A small audio captioner, trained from scratch: batches of 48, 39062 training examples.
Rows from block 4 of the audio encoder, named by matrix and row number. Rows with one number belong to one neuron. Each number is 128 + 32 x the weight over its row's rms, rounded and kept within 0 to 255. All counts start at 0. Numbers have three digits each. After the name is the row's rms in percent of the matrix's.
# fc1: MLP up (encoder.blocks.4.mlp.fc1.weight, 384x96), inputs 0-47
# fc2: MLP down (encoder.blocks.4.mlp.fc2.weight, 96x384, transposed), outputs 0-47
fc1.61 080:100059130170151025080126120145082101178155127125146163143185155091105124122116123133188133119107103103142148119180165089163118102112135110128121
fc2.61 073:120176072102095249072136143126112153080155104100103173121068119121086127121137102158085117108117117124156084164105135141179138132131090163178145
fc1.62 170:158141218121131070130113159094097186186123150145134131210074079094095107144144120088187135130142100131120165108115160116155150096145084090150180
fc2.62 126:113132109164106158115106135111127160125133128135126120123000116141138164135114120166131146130125129108117092130124115116151115158100127145098144
fc1.63 058:096128136171116117085103117107090139162108168115113118152168167111141115124142203149139139081099110111126142127136137134182100108094110095130135
fc2.63 053:103152116156206116170117127128186115090151114138151101105151154135123140150164136146126124134083170155186170083080151171087147149198121133116123
fc1.64 126:078138128107079116057122179164140120102157139157075176177179157107144127133082156172148081120105093124121104066153144158178094135118137073161161
fc2.64 143:077125088116120113143170100170197083127153184093144167143141150080130131110120118097169080167093085089140113082190099079132098155167094142151101
fc1.65 059:095135134223131067078084122131087123115111153141153164152160159148135161122110201119143167085108104102128103138136149137160110136097169115095145
fc2.65 058:110122115139155186183099123149125142092112076136116094125206151132140147127199141142118137105115174108155145119057169168135115146163133192101113
fc1.66 075:078100138207086114089104059134093100128087118144158163109138147148155144087102167098139206095095126068125093135134127073129085146115144130141177
fc2.66 065:175092177110176134183113093119112149139140063155112114158182185102115110127115108144106137071134130121163162086072148156102110104129129136175113
fc1.67 051:117097139195091084092087125142081122141107158115152135190171173126149146150109234129143159076147142107135128124118162131149092117080154125107139
fc2.67 056:095100099154179175160134103187110104096130063107123130108165149084158150111167136134153133124091181137175173152068189127104126135167150203112130
fc1.68 072:093125155204102078070077077107087144175115180154147165176165168139124157170106197138143168067143097090142113135128123118128076124070134120102150
fc2.68 060:158100088186127156152090156161096142129110117144097111115180180101106146141127132174153117114105187144097119150134162107163142165127132175068138
fc1.69 119:068120113214145138103112154156055142148078101138149106130133122177174180141107147138136074091138160149146137177105160154107130094054109154067118
fc2.69 134:110071108146127091110178074127139061109160102142164158111180220075108151072159137088117110096084134112157125113118157088122175124149150136138132
fc1.70 127:121120092140097115101085109134121076105148164154125130104164173109121143108112147126163140152088098086083126130154163073126140135111093110110198
fc2.70 137:099142147090164116148095089141096100124179116146117143134076117092115149118147102120141140103113073090117163101110164142089146110121080150120185
fc1.71 067:084090147178096081129094120140122142129153126131132156173171168136168120131151185135115166096110122075124116097128142142200079127136191115126130
fc2.71 049:135025123160141117197166131209127137109131093097086088098198138133161164066158168161163167154117114094167128123133138117105153174110117107078108
fc1.72 115:147118180175101104072050157083117149167140145184109124172129152140119107142061170126128137145109128137085147091072147152160102099109154057114168
fc2.72 099:108150121172169130128099103090117176149157125128149156140000121094144114175129097157153140170099132138164149128133149129159124124146123111127160
fc1.73 118:122129203155140080134064134111100167161126161197135127220097133109119114148123157084171097134126157104124156072101199116173116084127113082133169
fc2.73 105:101131114154130135132094135124130163120155112125107101130000132133154170149124135181136171137118132101115108114128136143153139154087142120086146
fc1.74 070:077122102164160088117058088117119132141129162140165173185172161158156141158136179166139128101107063073130148129107130128116061091114134146108139
fc2.74 056:133129105180133201160148130123152116092133106115130149090202171152191116125144153144111166124084148155199111144086121149093096154177092162138100
fc1.75 119:097077170119112086134133156163147095159131126109113147149155156117097149127047109109197110111104102097126138114183116103115098143116108140132095
fc2.75 128:160110116148098140127177082093123123169144169108179159121124147087075094114115087105114099174177134126127092145183070081167125109130151119166082
fc1.76 142:112119108131083129105090161153112189117103186112100108136171129165121187136113135141123102158144063091106064136165090084151138152076098097069178
fc2.76 157:154117147115089067118115178128129116144093185142122127170112139131055149146085121058155089137138165125052156149181148095194146061120130156143125
fc1.77 079:095084154182112075055079096128110111125114145121149141186186194112115156114137188074139156085114135102173091078111148096123128127096151135098160
fc2.77 078:118142128138145166160105116140151168120135144134128113104116110152164102135155116181131136204083107113164158112067126135092087143187070147113131
fc1.78 080:119046166186126063107112076151094103163104110169160148155151186112135148075073161093194183066121134109141130127156132084137122130099135133109131
fc2.78 064:099098095129088166136107127145119114082136103130115140166245231135117172090135130082139112102110166044098123125122154144184127119121161184152119
fc1.79 061:123101149212117081068080131112112120164154167131159148177169174109146142157127176142160129096128125100121105099158091088177103127092170136109121
fc2.79 052:143127084189156152124084101115115152129147122128144149081151119130155110140149135182133155196098101118151113138101122144117071182162098183075137
fc1.80 088:074094100194107123090089121189090107104111114173123138131150177133194194120139200121154123047172180088094100125087172123152096152068188150079145
fc2.80 085:173092145058126110162143146174155087118125154106073126140183187092079147121129177090154059137140102112073154120161148083123123143142098143131085
fc1.81 061:094104128182151061163093092134084162150151161118140135154230156168167132131119208124152144111129093060123104080113116127131042137126142141093128
fc2.81 053:162122136146146154170102118123146138129097092089132102152141147081128107150186137126108148125130177148150148100062134153120092120221201181128119
fc1.82 113:117100136171162098120143163129041173140088084112148116134149124141114137153170133138114078108145136171186098153108146143135167136103154126076116
fc2.82 124:053135103149183079065164088162138073148162098152218115155170176109097162126143065125142073090101153127202141098127167136125160106117119150130136
fc1.83 084:108134136205121131111052129103120114148089115141139152136145168134134165146116189094171136073086158119133113123065150151116077131104180200074131
fc2.83 098:038114129120103126126134156148144103072119128164125114151172170178171173112109145054117089088138153090110103110119149114087175135094184118103134
fc1.84 081:119082173149155079063075069135126122106144135165132112173167221159156172146132159149119158031156108077116102103162145126144126153081125086139121
fc2.84 076:114088185126124121096132101163148089139153095118151056159168196124116183104103086116119129103163142088110181101142157100113154100081129132122108
fc1.85 084:113089130181097061092065118111108134137069111155156147098163177147133131126126177111165121095104089116126124123085174068111092157103081146062176
fc2.85 068:134155137132111161197125128108177112121117133094168064137154159194096141106126166107102142158121154088145159132089108158114128071127105130151071
fc1.86 098:115115137157109091105021124125088124174120169146111130158158150142118182137073140119200168132159117091068122159165157082166112110086119141086179
fc2.86 108:104143126103169084097123116116079098143202092122147147131141131110071143156142096165107105137146103135134145160151156175147169090098110120152145
fc1.87 115:065113126220120116107119120123082150134136089108177144111130134143174183116114156089161136123110147119158094147077134084106134123089149149050151
fc2.87 116:104067135127153070179202065134129139136155135107152145140064150082135145109177125114106110105163094110174094104177112059119176122142148090137106
fc1.88 119:067071129166173052116142077156148082153099107119195115112195149149158103143102135118152111154114134127141169145167173079112054108117116147099088
fc2.88 132:102104059125142108131133073143126092081128116099169124144151158071129123125188116079092135115150178119136138143174159108136138103140204132107139
fc1.89 173:123171155138046134068072117063153159126123156185137113153102119134129130081132207106123200067129135107104133105061144148155125100101114075152192
fc2.89 154:103140107124131144111176130121156143105167110103156144140000122086116117127167085149108107125107130143199108094130106167147148151163148100158115
fc1.90 163:131106112164103115054153130077108144128176145128184121135100129133042175110120083144109091098145132133170106146147119138151203131099086107126088
fc2.90 156:141105136097159114172135054123166097106161114144133126087007125050184085117191176118147171122134143109145145073111137138092098186182170132122128
fc1.91 065:091147193197109058091050134125111093143120166111164166158186189138148140183129192105146140116149119096125108130092161117152109108130161133126162
fc2.91 046:105127112135204142208090129161122137110123121113119090121207134119149148162178112185146134130126172090160143123112149176128143163171136153082118
fc1.92 111:129160129130160108078087045094123140122163092139181124163144174109097093178170121146095128132154110151162119107097107198147091141120137111163137
fc2.92 119:116100143121129066093097090138079114105140097144101158137187191118115163121110106087108128132141089073082084157194174108176108125085125151123184
fc1.93 109:072069117160127067107157159168140091158105133064171134143153161118103182106101112112185100122110107111148103131191116089131159145097120119081073
fc2.93 116:147163102158096150103098080048106179131161140150134188121082119064122085151145115157129131121153121115128088112122089145181108157143146108152153
fc1.94 112:126090127113131109123137158151134106158172091154086113101146127142157118137081131211190123128129108142135132089191119170134053172125131117145095
fc2.94 120:147083149167113127094132088117156097154159129192092162080175166110177123121080187148163131123143114132099127108148113097106056167104133104140100
fc1.95 087:089097131163122090115133064137118091135163153118132189144151139156152178127115167133145174085124074118137113147161115117144078128122101177169095
fc2.95 072:131072105205121129137126147124128123118108057131135117116173186130144176128124171161158141102088202152131136157078157126168116135095156178098094
fc1.96 119:159118112154141098142117120083109154115171141101129129132105121132120145187149155181117147118199109099103066145190083149165154180089123129097076
fc2.96 133:086106100078168126164153143192130075069105094091103127134091130103131149080157147046124099108084175110144149155119200131135149100147156193122135
fc1.97 117:043129159134174072102134121158130102105150070122134112163148136177154203124115136133115130084124119091158129130130178164136134120101130153148104
fc2.97 111:201065129079119125167161116158150077095153114115085085093144155133096153099149176163083132128160133128080115133155109115106161169105122140138074
fc1.98 060:092116126189125091068097119150088112148096126120173112166184164153179129108112174118184203077140153093171132160130164125128107137092153113115153
fc2.98 049:118146149143136191163065114147078163126145083130075145160207125100158137130139142164134189115113116100141141137074172163157081110161121191146165
fc1.99 134:144144115124055161103117145130111140137105187099110136099185140142125142096126135146112130145125058107099062147135074067115124160108099111084203
fc2.99 149:143106177063128135151109136160114103117185111119057156166090156052102121119127101099132152146108121101081147098152175096174131097135138149178165
fc1.100 059:103117149182126097052112156112094098163092139116155132162181188166150157132088190113177136082143137104098119144102155114165124135092117105105145
fc2.100 053:132099097125130185169155095164135136101129123091119139114236162080118128114192091155106081142096129141163137124087124116107123157212123181116111
fc1.101 085:065154106177164106111082061149122103135155156185194136133228156150169142151136115138135160081118150069155146089114157139130116135100163117082168
fc2.101 093:087198119123137164105068120110149128109156131159106144121087104145197134147124159157131177123132122098103117122118147176145075155123124112087157
fc1.102 094:114149101155132099067073065118129063139199080154153100158150176122129162148134113168105207084170128116107081104168110175164133158085141092137125
fc2.102 102:141103113112103132176169139110124088087114106070111154120151131117101113085126138081078125164099147104082119177167145115198132096134161174170097
fc1.103 084:061110119178134055080105117167092098140154125100157130120181150128176173131146155125186141122128113086129098136190138081167125151074125133071144
fc2.103 083:123096126154081148132114125143101172130102160187112160159118111091099103110089084085182112134093163103102159131145186074171139079135126123153166
fc1.104 064:091105160165123077104076137101075115160111147114164151148180155135115168138103208129137154039121139069134097131109152117180132146099152122086131
fc2.104 045:115140115153173148158103122140162115127166106141129093124219148115124157161155122193138143109135174130181172091095134200130120122165128166134101
fc1.105 077:076128156147153040080066160111136097153120165142145158149211205108126106166099201101184101122121149128122145057122135118159107148128161094136133
fc2.105 077:083133094131186139183151078165116162113134180124135158104136074128190120131144088109141124170166102092164089144167120099098121155170105148111121
fc1.106 068:118119157248145079079073080101124143139127152160179123149163175136137152139122150124140168066133148102141105110116124148141109127107192151111093
fc2.106 056:133109142124182162200093079172148119119153093125097079130181151118150127118160122161132178139132140069156165096076132159078103143177132168122137
fc1.107 088:085112121154149077078112103138139094124130138097179130144205203115128199108150147068145115100118123073170097117166162117130162144103106129090142
fc2.107 099:100174090202148136083103124067141136143122153186183176079135108142171098199128139168157105150108154182158155133096136146115093136148145112104127
fc1.108 081:080122117165153072108061072110122142118131122135166172148255247142119156148143161100127114132091106110147108101069184135140128124133146124084157
fc2.108 091:082157070189191122112102113125135085134122089125173125089140131128163145127140127143179157115059176144168172155089186148111140120149128196084154
fc1.109 107:109091138157181052118114042118150139102120087157158119113183161117165110150160232116119123071155155115169123077080151149109088152137179121123112
fc2.109 113:116132165153156077119121134109105161124071116164138114136153139176133126145113132090080080093117115168142159141054177113049124072117128093116174
fc1.110 082:089086131182112066100085107120122132123137146185143095114176177137178158141152226196138134110163130090133121072148122133166084145057179090108081
fc2.110 064:111121090134191139180167128184149090125155145032129124099158094094160147110160113143133148154115115145134121127133099094075150172186135167074119
fc1.111 094:138147155156115086025098150109156141130122128132126123154152186175128135157141199172076151091074103150148116122090128141130096154131130071144173
fc2.111 099:092145130122107132118139175168127133110130097103078155147124122152120149095074147155129100137077061118151131140142142119132109106089048096151143
fc1.112 087:110096119223128107127084088115103114123147182177137144117183174155167188149128218137125111089182139084103111118120118097134088173116187166105101
fc2.112 082:099096095127123138118116121198131137059139171124072160129165164148157164115137159121096089175131075063086065146172152080121096147104099121089133
fc1.113 066:116108127190094139101072128132133120144121122135118138193151177119120166154107157143123177090151178101107151103121157145191065097109153146153135
fc2.113 055:128147118078163132216152178140096099102145078063092150155201138121102130116145111140089119160116088138122150178114132165183169063162119164169108
fc1.114 138:102124173123113123077158134125149104120179119106132170190130165155095160145109153107139106135121135115140146125141120165191143089109113135165072
fc2.114 150:160084141101118088148147152160168120135132152129108119152107102086093112155152200117195075158163120144107176089167098130146089132135118108145075
fc1.115 133:072166114125141122132088115134127110125144174137165103228148113172117198165125105144118108080164098078123115092165102166166125083091140122113118
fc2.115 143:119150182099163112149130098109125112138169131133140100179142117166122143096100094100069155106175114072139130117138128160104163074109113100177130
fc1.116 130:084138120148071143093108128099121120111173151183124133150111131154099189067113172147119178053123117083126093125101148155184195093057110048150175
fc2.116 133:077140067131142149164142078144168123082136154126160135151003144080139140118197091107098081123122144090160116084119127136122112143200163173116129
fc1.117 078:129087162173119039122088088137117129160143136164138137167165174145144135141135207159126157078156142100122125096146131133159094140062146123123113
fc2.117 060:088081119125143162146141137205147082110167111132098119134249165083141171105118134132186142113128188114133176106131151120130104134171165184129099
fc1.118 069:103078129168141035076081101103124091178133133106161158155196202124115153156126209157145142127105146135121122135142118115139076114102176117110111
fc2.118 045:127131111179166146158123102097125105134156068087136152113231141079162145142131136157163171107131172158167165138068128176118087129188181179133113
fc1.119 136:115088174101144111096147150166140109134158061140099119123127116163154139097075137180191178086116103143171139097141135167118104171104128115134112
fc2.119 142:159098149096107089083128156135125138121157084156078141088148160149115117135117200151160095176125074140112106131175135132141117197091068081124121
fc1.120 093:101122150174166063060118104121107129146122095212187124149154138102128101171163115161166094071141159133189146083120155153136129106132157085122130
fc2.120 103:137114178131078181145127106135162094139142163161120098146098161128128161099099118097121163073151157050069118087130127081132147137091125157164105
fc1.121 099:122086099132072109094112101096107112100155143182103139109175206106102156094128148136131098095104127092103099120143176104150153153115090119107192
fc2.121 113:078140108154208097192113132169124105133133184144127164126130117124153141150129142112177088161081104113126181132129165105087118086152086115105143
fc1.122 071:073109138191108117065093109119095127135140120167158112160163154183190141111108180170109150080142118081147130127147152158152041130067175076106094
fc2.122 051:166098107100179182188175117201131131115129098141103094097147105061136099131187096162136103139149154157175162083133152133097144146180143154137117
fc1.123 064:087124167202133080097071080125093142164077140136159185175169125123182146169135181132157112082121076143135114137118150114146062081095144125098181
fc2.123 052:182090128171147133162148088131157146120126114138116097086186148092177096108173199168163127138126159141168170110098132132080087174184123128121084
fc1.124 115:071165134147128158126085118123152093125155172182160087209128111171160182147120110163112128065172125083138137071134089171114116095096147089123103
fc2.124 125:097138178128141118146131089127128093135173143130131112151106098175155159098079103096094169118176120058115116115151135129100146087091108118165144
fc1.125 074:077123141172130112081052103093085121129159088169112109123162195158194169120106170177110180121109135105117122125106179120178103121065165099129174
fc2.125 060:215040131127139105149200086155142089108131134091148111091132142063114090118194156088109177178184128158105129133164109068111112159155137108147071
fc1.126 114:127119085156126118149077130127154143090109158128136090117149184130090119159161161173128115140075149090120103138141170118180093143126130162074111
fc2.126 125:148134112145075140142158145133214080112083178158138108103116152166114113113120163083122109135102195137078148102116112107118106130177151154156089
fc1.127 065:121090161190110107088074108097098148163160093150149144142182182115133125139126153179120150103109108096150116110134108105141129116078134120122124
fc2.127 057:160089162149156099097170141165129151134117107149115126119144130098153103142140159121153115161128128184188161127137148098097105126172112040135131
fc1.128 123:080133151177142121081114094145086130187099116142146173130148104161127141125045072110174104147104091135132164166129153092106080081083067157130168
fc2.128 122:104123111114092150125157129126167088100140163124176100167138173134090139099137096100100132129150163076126108112195098099173208115087145081161105
fc1.129 121:084110130202130126109104142137042159152087088130162117139138110160151180127126131090149093094137154127157110151106173143129146110064147164071153
fc2.129 137:103106119148145097083190083107133071144165081137194149106143195081115124091151119115123105087083142157195138114095152119110163117154144108144121
fc1.130 140:090086155123109126087151125161115095105152091109115161196129194137137188101117148087145119085114140109140152119143152142166133117097113166168078
fc2.130 147:171099141141135089161125129125142129152162171166132098160127128126065135172120149160167090138181138119066163094200090131162139139091092102144068
fc1.131 077:120062164163150021108092072139112132138124140151150093150155198127094152149131129158093151066171139117116101108179114103144129157072151096104109
fc2.131 082:091067125161187105179131106225114102129158136150105093156244164048158150138149106136166112137173143104126159061176140095110120133128181117081125
fc1.132 061:106137168202088098092056135113104115179131158142140166158208204153140145113089170128128167100124138117118099122095149156162152110080124126100103
fc2.132 059:122083120163172091129137104140105143153139144103131173093210132115115125167134103151175098194154101107134127169186138089140082142145070187103104
fc1.133 076:094098174193135023044108145130143118153167120142168126146148158125158108193165191145142118111177145126131126076149134119183119167120165094104121
fc2.133 072:163163158099144228158131126154176115118136162130117065110121095139137129096142109136104178108116160093152161105070131142079168153131086151144132
fc1.134 091:091073137224121083073146085117105080145103088108170144092187148093149119099136177090171148117105179143175101137108169056121120142125164171106114
fc2.134 089:137168165115138182146165072093110146155153118100155160108108071096166101129156139119104132126171082164192109128061106114061123135169093118128134
fc1.135 059:105110134150125070053090112069097092141126143150127131134200189122165145180122200152113181083108152112119119132102143122143086132125198110103125
fc2.135 055:138081110186168137139137107173107138143130103092136103087197102089157144133142120180160125158144120175178146166118126111065123181119102189044117
fc1.136 056:109110159199103092104088110094081125170111131157135123182170142154154152138147219121131189088151144089113114101135134118197099148096134122121128
fc2.136 062:110143101125158153170088145154166118111154147085121101106180124094158158164201131174168136160130131110144126082110115150118143207176137178036135
fc1.137 090:115131126165119089029100124117164067108110113129168062125099158172142167093126151136106199049114155112135119098135152130135133147075140115104122
fc2.137 102:155121134068145169255127130175120158104142153111039128126188079124167108109136182126138180150153108078097111131137147120135104122154110112139115
fc1.138 120:090081128133150051078154155159142150114099150104172074155151156117097165129159135125134059098130116109181113078159142122122161162116074082077051
fc2.138 134:136174088146131137098127080060138105135168138128161176092129120076121110181156123173118122099127112155141093118135115139122132174132122127122156
fc1.139 082:098137161183100041068086142064100127118155145156139163139154181135174144148110165094103146144147103107104092107098132114160108139135168086092150
fc2.139 062:132146122079101189139200139175150089124099146076101115173180126126100127066120120119090117095141147117134105156164127076132141069103100159179091
fc1.140 045:118109121198095100082093111132082114161133142135143149187164167142148149131120172150145142077119143088127121114119139108174116113091158086141113
fc2.140 060:145096104147148185185111124195164110101135120116097094107181141104153141121156149153157132157106152105134162100090126132100091186201125189089096
fc1.141 083:113122167180113057113086045102101129171111154166143129138204168175089126138099138116124131102127085090094141128111110078124038108113115160139130
fc2.141 074:146107123158098188156169164120114145123171121120078131114228156147131153149121178190126103142140145118125086151122099126155111136134114162152032
fc1.142 055:083093130220088092096060096130099124154114162152163114147236158104143154146116178132137115095136141097135122114135139096145090115074153115091126
fc2.142 068:160090135145177100198116136136127131124118100087120104173184151072095138149166133117128103107105209139125184127071177131140146089174166202145119
fc1.143 080:088081103166133058078097082124149109107172133169158136111156181093164127126147146162121203113093113065155073105155148110149139164119159058121126
fc2.143 069:136141118103158206213121100187146137121142149130094117090154082154169107132158157172141142162148100130132148115098125150073057168199084166127110
fc1.144 112:060137081137169114110131144166077128097111155070131156146176117121172163119159132119100095151094103096166095171154181088169152097096128090078175
fc2.144 128:111165115167080142112115132062145131148170191197150149155140148132114145115087079151128148093131146102106099089138093137183161100123156080161148
fc1.145 064:094105147204129062094077100137107125152087144151159144145166174153151142101096199118154180078124116103110078129111148095158098127123181109122165
fc2.145 046:108100117192141179175121111105150100123172109111141095110196185128135179122123156187124144143136174089146162136076122148120085127128126182131043
fc1.146 073:089094153229115082088061103110079124171072125157148143169155163151116146121066143104153167080134145111106149152134141094129048102106117164114149
fc2.146 062:105116115129169118187113127158109144099138134120141097162225136115165139138173160115140134147188171083128142155161156177173146117117180134089079
fc1.147 063:052123154178103081099054134129100129149160138130120150189179152120154149136103171157147140096127121111121124075154153127146095119089148105087133
fc2.147 044:143115094143135169151115117132137143104135097149110146110255158081115113134160135191136115135103111145163134117103111123095122178190137127115181
fc1.148 112:132144170179109098137049078083105145165153181201116140125153138177133139154081158171121167122146093093069125104093097126107072103109143094152134
fc2.148 112:120096160082127113048179125152122095135181056095119167131112165098076129120117108126143093165101121149158158149176165116169155113105090132206105
fc1.149 154:152126216127156055148080158080114165158130117145130122220092113096093113148133135085140116119117131122130161092092169153147144089134117074142172
fc2.149 123:137110131179097138103087125103122160136150140164120100120000144122143156134104126162146169145130146099094111113136128092158146153076140100094165
fc1.150 074:101086121164124105110094118158121116136099129180129100133170149149163124102069168176161156045134142082131122100168146148155122133085155084108130
fc2.150 065:159084137129146123173090124153103148120136105142067105180142164038138135150175138143131144083124164119089151089124173143162122133127193140096146
fc1.151 124:072134118120169023072117175140105117139114117136185101153136138125088148160155093161161115064103145140172117120144163187175173138109141088078171
fc2.151 136:142129129139079196131120117104122117142169129199133087145103160125109153113119100127133156083174206088089101083129115151190165137092176157140110
fc1.152 084:083073132126158060101079131126098146141160116127109176113233198148139116156124204144174115163075103073131134104140188095136114135145142105091162
fc2.152 105:073147088132169154106124107147131071095164114137141129115156167153128204106127116149129114055074111104163134133091160141082162132109066181108148
fc1.153 100:125049148137135029114128109149117157113115138153116115154161192140140152133153214157117127084159104108098110085184135106173099167092151086082096
fc2.153 099:090101124137180121103148089202122104115198136160105103134168126079188166104133110149140141099168105111156138088172126109080148156109149054100134
fc1.154 053:082095143182155041073083122138087115145096159162178136146179163152195118159106174137153163106126162109125113118131145113155105137097158095112162
fc2.154 042:132091130150193135139106103186154092119123054145141078142178158119145129136147154144155155137127174140150219100095143183089096141157133172128090
fc1.155 042:102138154181129085069068140109078118169095142134151156170176180134142146137138207125159176065142091132127106136128179098155125145100148101110136
fc2.155 052:128130089161164170184103135171135124103098116148114119111148132116146133146182142139159118144123199144130183122094149151112103150206174218094120
fc1.156 060:131079125223091107122083110137105112145103161178133119178186155150192139092111195138147183048120144084123144143135134100132077091061137136119105
fc2.156 049:117125076136165164190109151141133134093147107088123086139148137127110159164205138179105084127121173125161138108117134196141177168150146202086102
fc1.157 099:104081124226090067110118063097148106124155142139171134111190205115154143141132178137117176127145116064100082108141099066156086165107153134104122
fc2.157 092:136065136074188095148191088224155060098137077093106109088194154110147142080169143128126134142115097119149172135143152112054129153135098123130104
fc1.158 056:082101129218128105082081114127101113123093145139152149176167178156157123152082209098135147079134107113147112141133168134170134129080159092100145
fc2.158 057:152100124136181115164088083143132130095129087151139089126227179101122112159178140159123131120136167104148171094090161181098095140154140167123106
fc1.159 146:091149130136087114074079119101120142099162163182107130175109131125147168079138183140131190048137135081124106096098172167164175095064143033144183
fc2.159 148:091136081142136153161144111139180125079153164137156115162001155101133143126185108133118088118130169083150120066127110157151131146176168142131094
fc1.160 093:072136111124164133110091132155107140098150140151100141184186145149194126125135118184106153143117084073151082120134159157138106116106146080131183
fc2.160 106:123185120147086121161089097088205083142145194164154113153149152141102115135101129135075137139124129099104128072128080133124069080164142126183134
fc1.161 080:099094166199127070097092059156111090143068114166155099140169166133160142121082174088144165062129130098111161134098180109115066088068125125123146
fc2.161 066:178073147088140113185120096136126116156181105094123074139176155079086132144149128154155153161208166105114161107172099150145132137100154137145091
fc1.162 114:107102128141082133042094173127095150094157116165094123109167205157152167103117147139080155143128140120110076119078144138181125142107167126118154
fc2.162 119:102151101109136125156126116152082136115133139063095162181134099076134121135162114086071101132153116105106093161179152108192139066138166138144143
fc1.163 132:127104147153139094104127071135051130159157086122114187119137132162100141111060086123114156162122079130109131186164157090136105061111094130162155
fc2.163 140:151125168155074205102137115107113180139098149171123104151154148171122100103070100108078117096161143096134089134100119081130114092102106105183112
fc1.164 068:106088159202085056070088096136091134130074156178129151163175164181179157136123197134144169068120106107129097137118161126160106130107155130110138
fc2.164 057:138116099104168164182131115133164071106148110060137126118238147106119162130168124159106155119118140123143153144092123157105117137186152215137090
fc1.165 127:077106083206088121058120106098088121108127113153142167163145179149129192115097128099136119053131174119093110167167163126214143109059154146127133
fc2.165 130:184159127150117094158095107056180096149117195146181112116126184162095108148102124119100138128148132099085100116146067134128122141142122103147109
fc1.166 090:109069158182160088126109074169107108125153100138120109149151182187145208110132193158140187084167109085121106108164131131149121146070131153134105
fc2.166 090:129082118111137139184180102199164093120152148156104085138199127072138136110174138148147088105186161136117162061163098119112115145141181120118064
fc1.167 139:080157103096095172104118149159132147110169165125071151158164115097157122142129127184116111139145087107121059105170111147199116121107152064131175
fc2.167 148:147148184111106098141100150147154115168090171141139084187114104137076142102074110061148120109128136115090204102130122120115121062119095140148134
fc1.168 076:087150114182126108099038087111102112118142153151169125188133130159155157139118131167117192040160134089124116127126108159172091118102169144125080
fc2.168 070:103118150093194090186143074141087145118142109072132121157153111141124151096129057138078123124162077085142103135178116136099152131122086177125136
fc1.169 085:063143138175114086108097082104116137107089157111163191181139159142147125102173115069084133118067097081115129126089129085145088116165180135113190
fc2.169 084:166131152108152175113161108113126116181205114145125127106079133128127083128095092230111163154160121154148134137158108128141131120122103065200112
fc1.170 071:102134144181146037103084138096149105129134148140183134176190185169135182163118171152132150066135131107126102104145105152134155140089190115092123
fc2.170 050:128073145124181164187151108174101136120169057130071111117204134122191152101145147174144171097150123118173141113074149160091148142137122113134101
fc1.171 176:108144134139075145102081122085110136108163161187098141143109127141142173074111194162108198065137109090102094122100140145170171089059123041155180
fc2.171 166:054163088121157145135138105152169135090158163134158141167033134079146137147193085114121065120117123093182110058130133148136131149185148123116146
fc1.172 081:066099120193080089090083080115095141153135107153111169122180173133185131129100176152195182107115079094104100137107154088139053154103145128106166
fc2.172 064:130129104140190143111080078178117091102132129146108076133197165118126152113136113137082152092133175097102168174099179134117128078131114159147140
fc1.173 094:102108163177114114094081115088136124121170132162166117121123156139155134130116156109111182137095171094150112078068146127133134142105197077072153
fc2.173 090:112073131139194087166174074152107188139129102140149180121006095095168118130171136128167096123114078156208149114133148080088132135148098114120131
fc1.174 099:139124139134063124084123068077129089153145126110176169116242193077124133111150140109123149114129089125150084106104091082104128190129135162097152
fc2.174 104:170135127096150114119107127141141111139180160087098137143090156064083066166166098170083126209116103115095126126214124107190136126153116082155149
fc1.175 121:123092188137104087065110108147079164166097118117131130141132130139105171098081095091133096105165077140129136139137128093099130129079077146100162
fc2.175 124:180153145115085174146148149122167114137127181128137085151082105132099097136126145107110148152192181124085123117153084109165132105133149124181098
fc1.176 122:088088124184127115043118115162119087105114091198131086129136174132151163092071145119157132054106171121118162129128179116122107104062105122141149
fc2.176 126:148112116094106088219106093122144096114118169107126112157137158089100134123172141086105150122137143065050153103149132121138121097155177144129122
fc1.177 071:094148105205164072075082100107131067123129150160193102142217201122145136152146172128151105115115149095145151095159137147144134133088184105092145
fc2.177 061:126173101148172175140112123109143151112168117124112120106177112124146130206185145184099102137133127181172123100075111171092089169191143140110132
fc1.178 072:113123141151101108072051104097076096162155147157140158152210181121140154157126172133136156085133097115100141088133153139155072136071117119100168
fc2.178 066:143114141111121175135126106161147102133214112127122082093153130107121131135164161186125167201174122116140172127117139137092075107149110134131102
fc1.179 053:084128160217117072065060116147109105156120140152164147145168153127181133155093199095139132103142111107143109107135131118165099128087183125108136
fc2.179 053:127150107154115209137097150144164118101137158168129072113195170159107179127131114178122122103142172090144138117099118150114155137098096136101123
fc1.180 119:161103156138155089058131071119088155110131103129125159104144184169091122122123096123091150175123081133113087163103113087102096155153114156148172
fc2.180 129:084120157093117172106130119177077142101146082129072121194180158132146153124107125119085089104179113101131099136144159121149112083072117125170119
fc1.181 103:138160143117116130096119175128078175206092144105095183111168100127138085130051121144146116156083069181151111164125112098121084102140104109122190
fc2.181 120:116140120131104198123111113132154062140187161173122138146113172077120153109096075148141132117123165096066109079159111089173135131111154141157134
fc1.182 054:086124134237107090086084119119110122133123153133148112174184151124134126138132178120154171059167118112172109101117136114158103128106167120097163
fc2.182 052:113087102176157182136114104185109157105119109126119104115190136126144141129146117145136123158112160120166147155100166115109119133155109182107139
fc1.183 108:074129095158184056090088074113121112123159121133225108119223149113149134212175123110122099143142137108167151110137169122112129137127135120073117
fc2.183 117:101169135141136149083097138100085147123127093123124119115064075169161176148104127139082136113165124170125129171106153157105130103055147124093163
fc1.184 116:082091143169185078131133169160064179129091111126148110140170115161148162151163133163118066122139113145185107121125167128118161140101140105066113
fc2.184 126:071124088173157123090196077139126103146170112141208162116148141092130135113153079143145101102117138139206102105131137125128161151129130121135137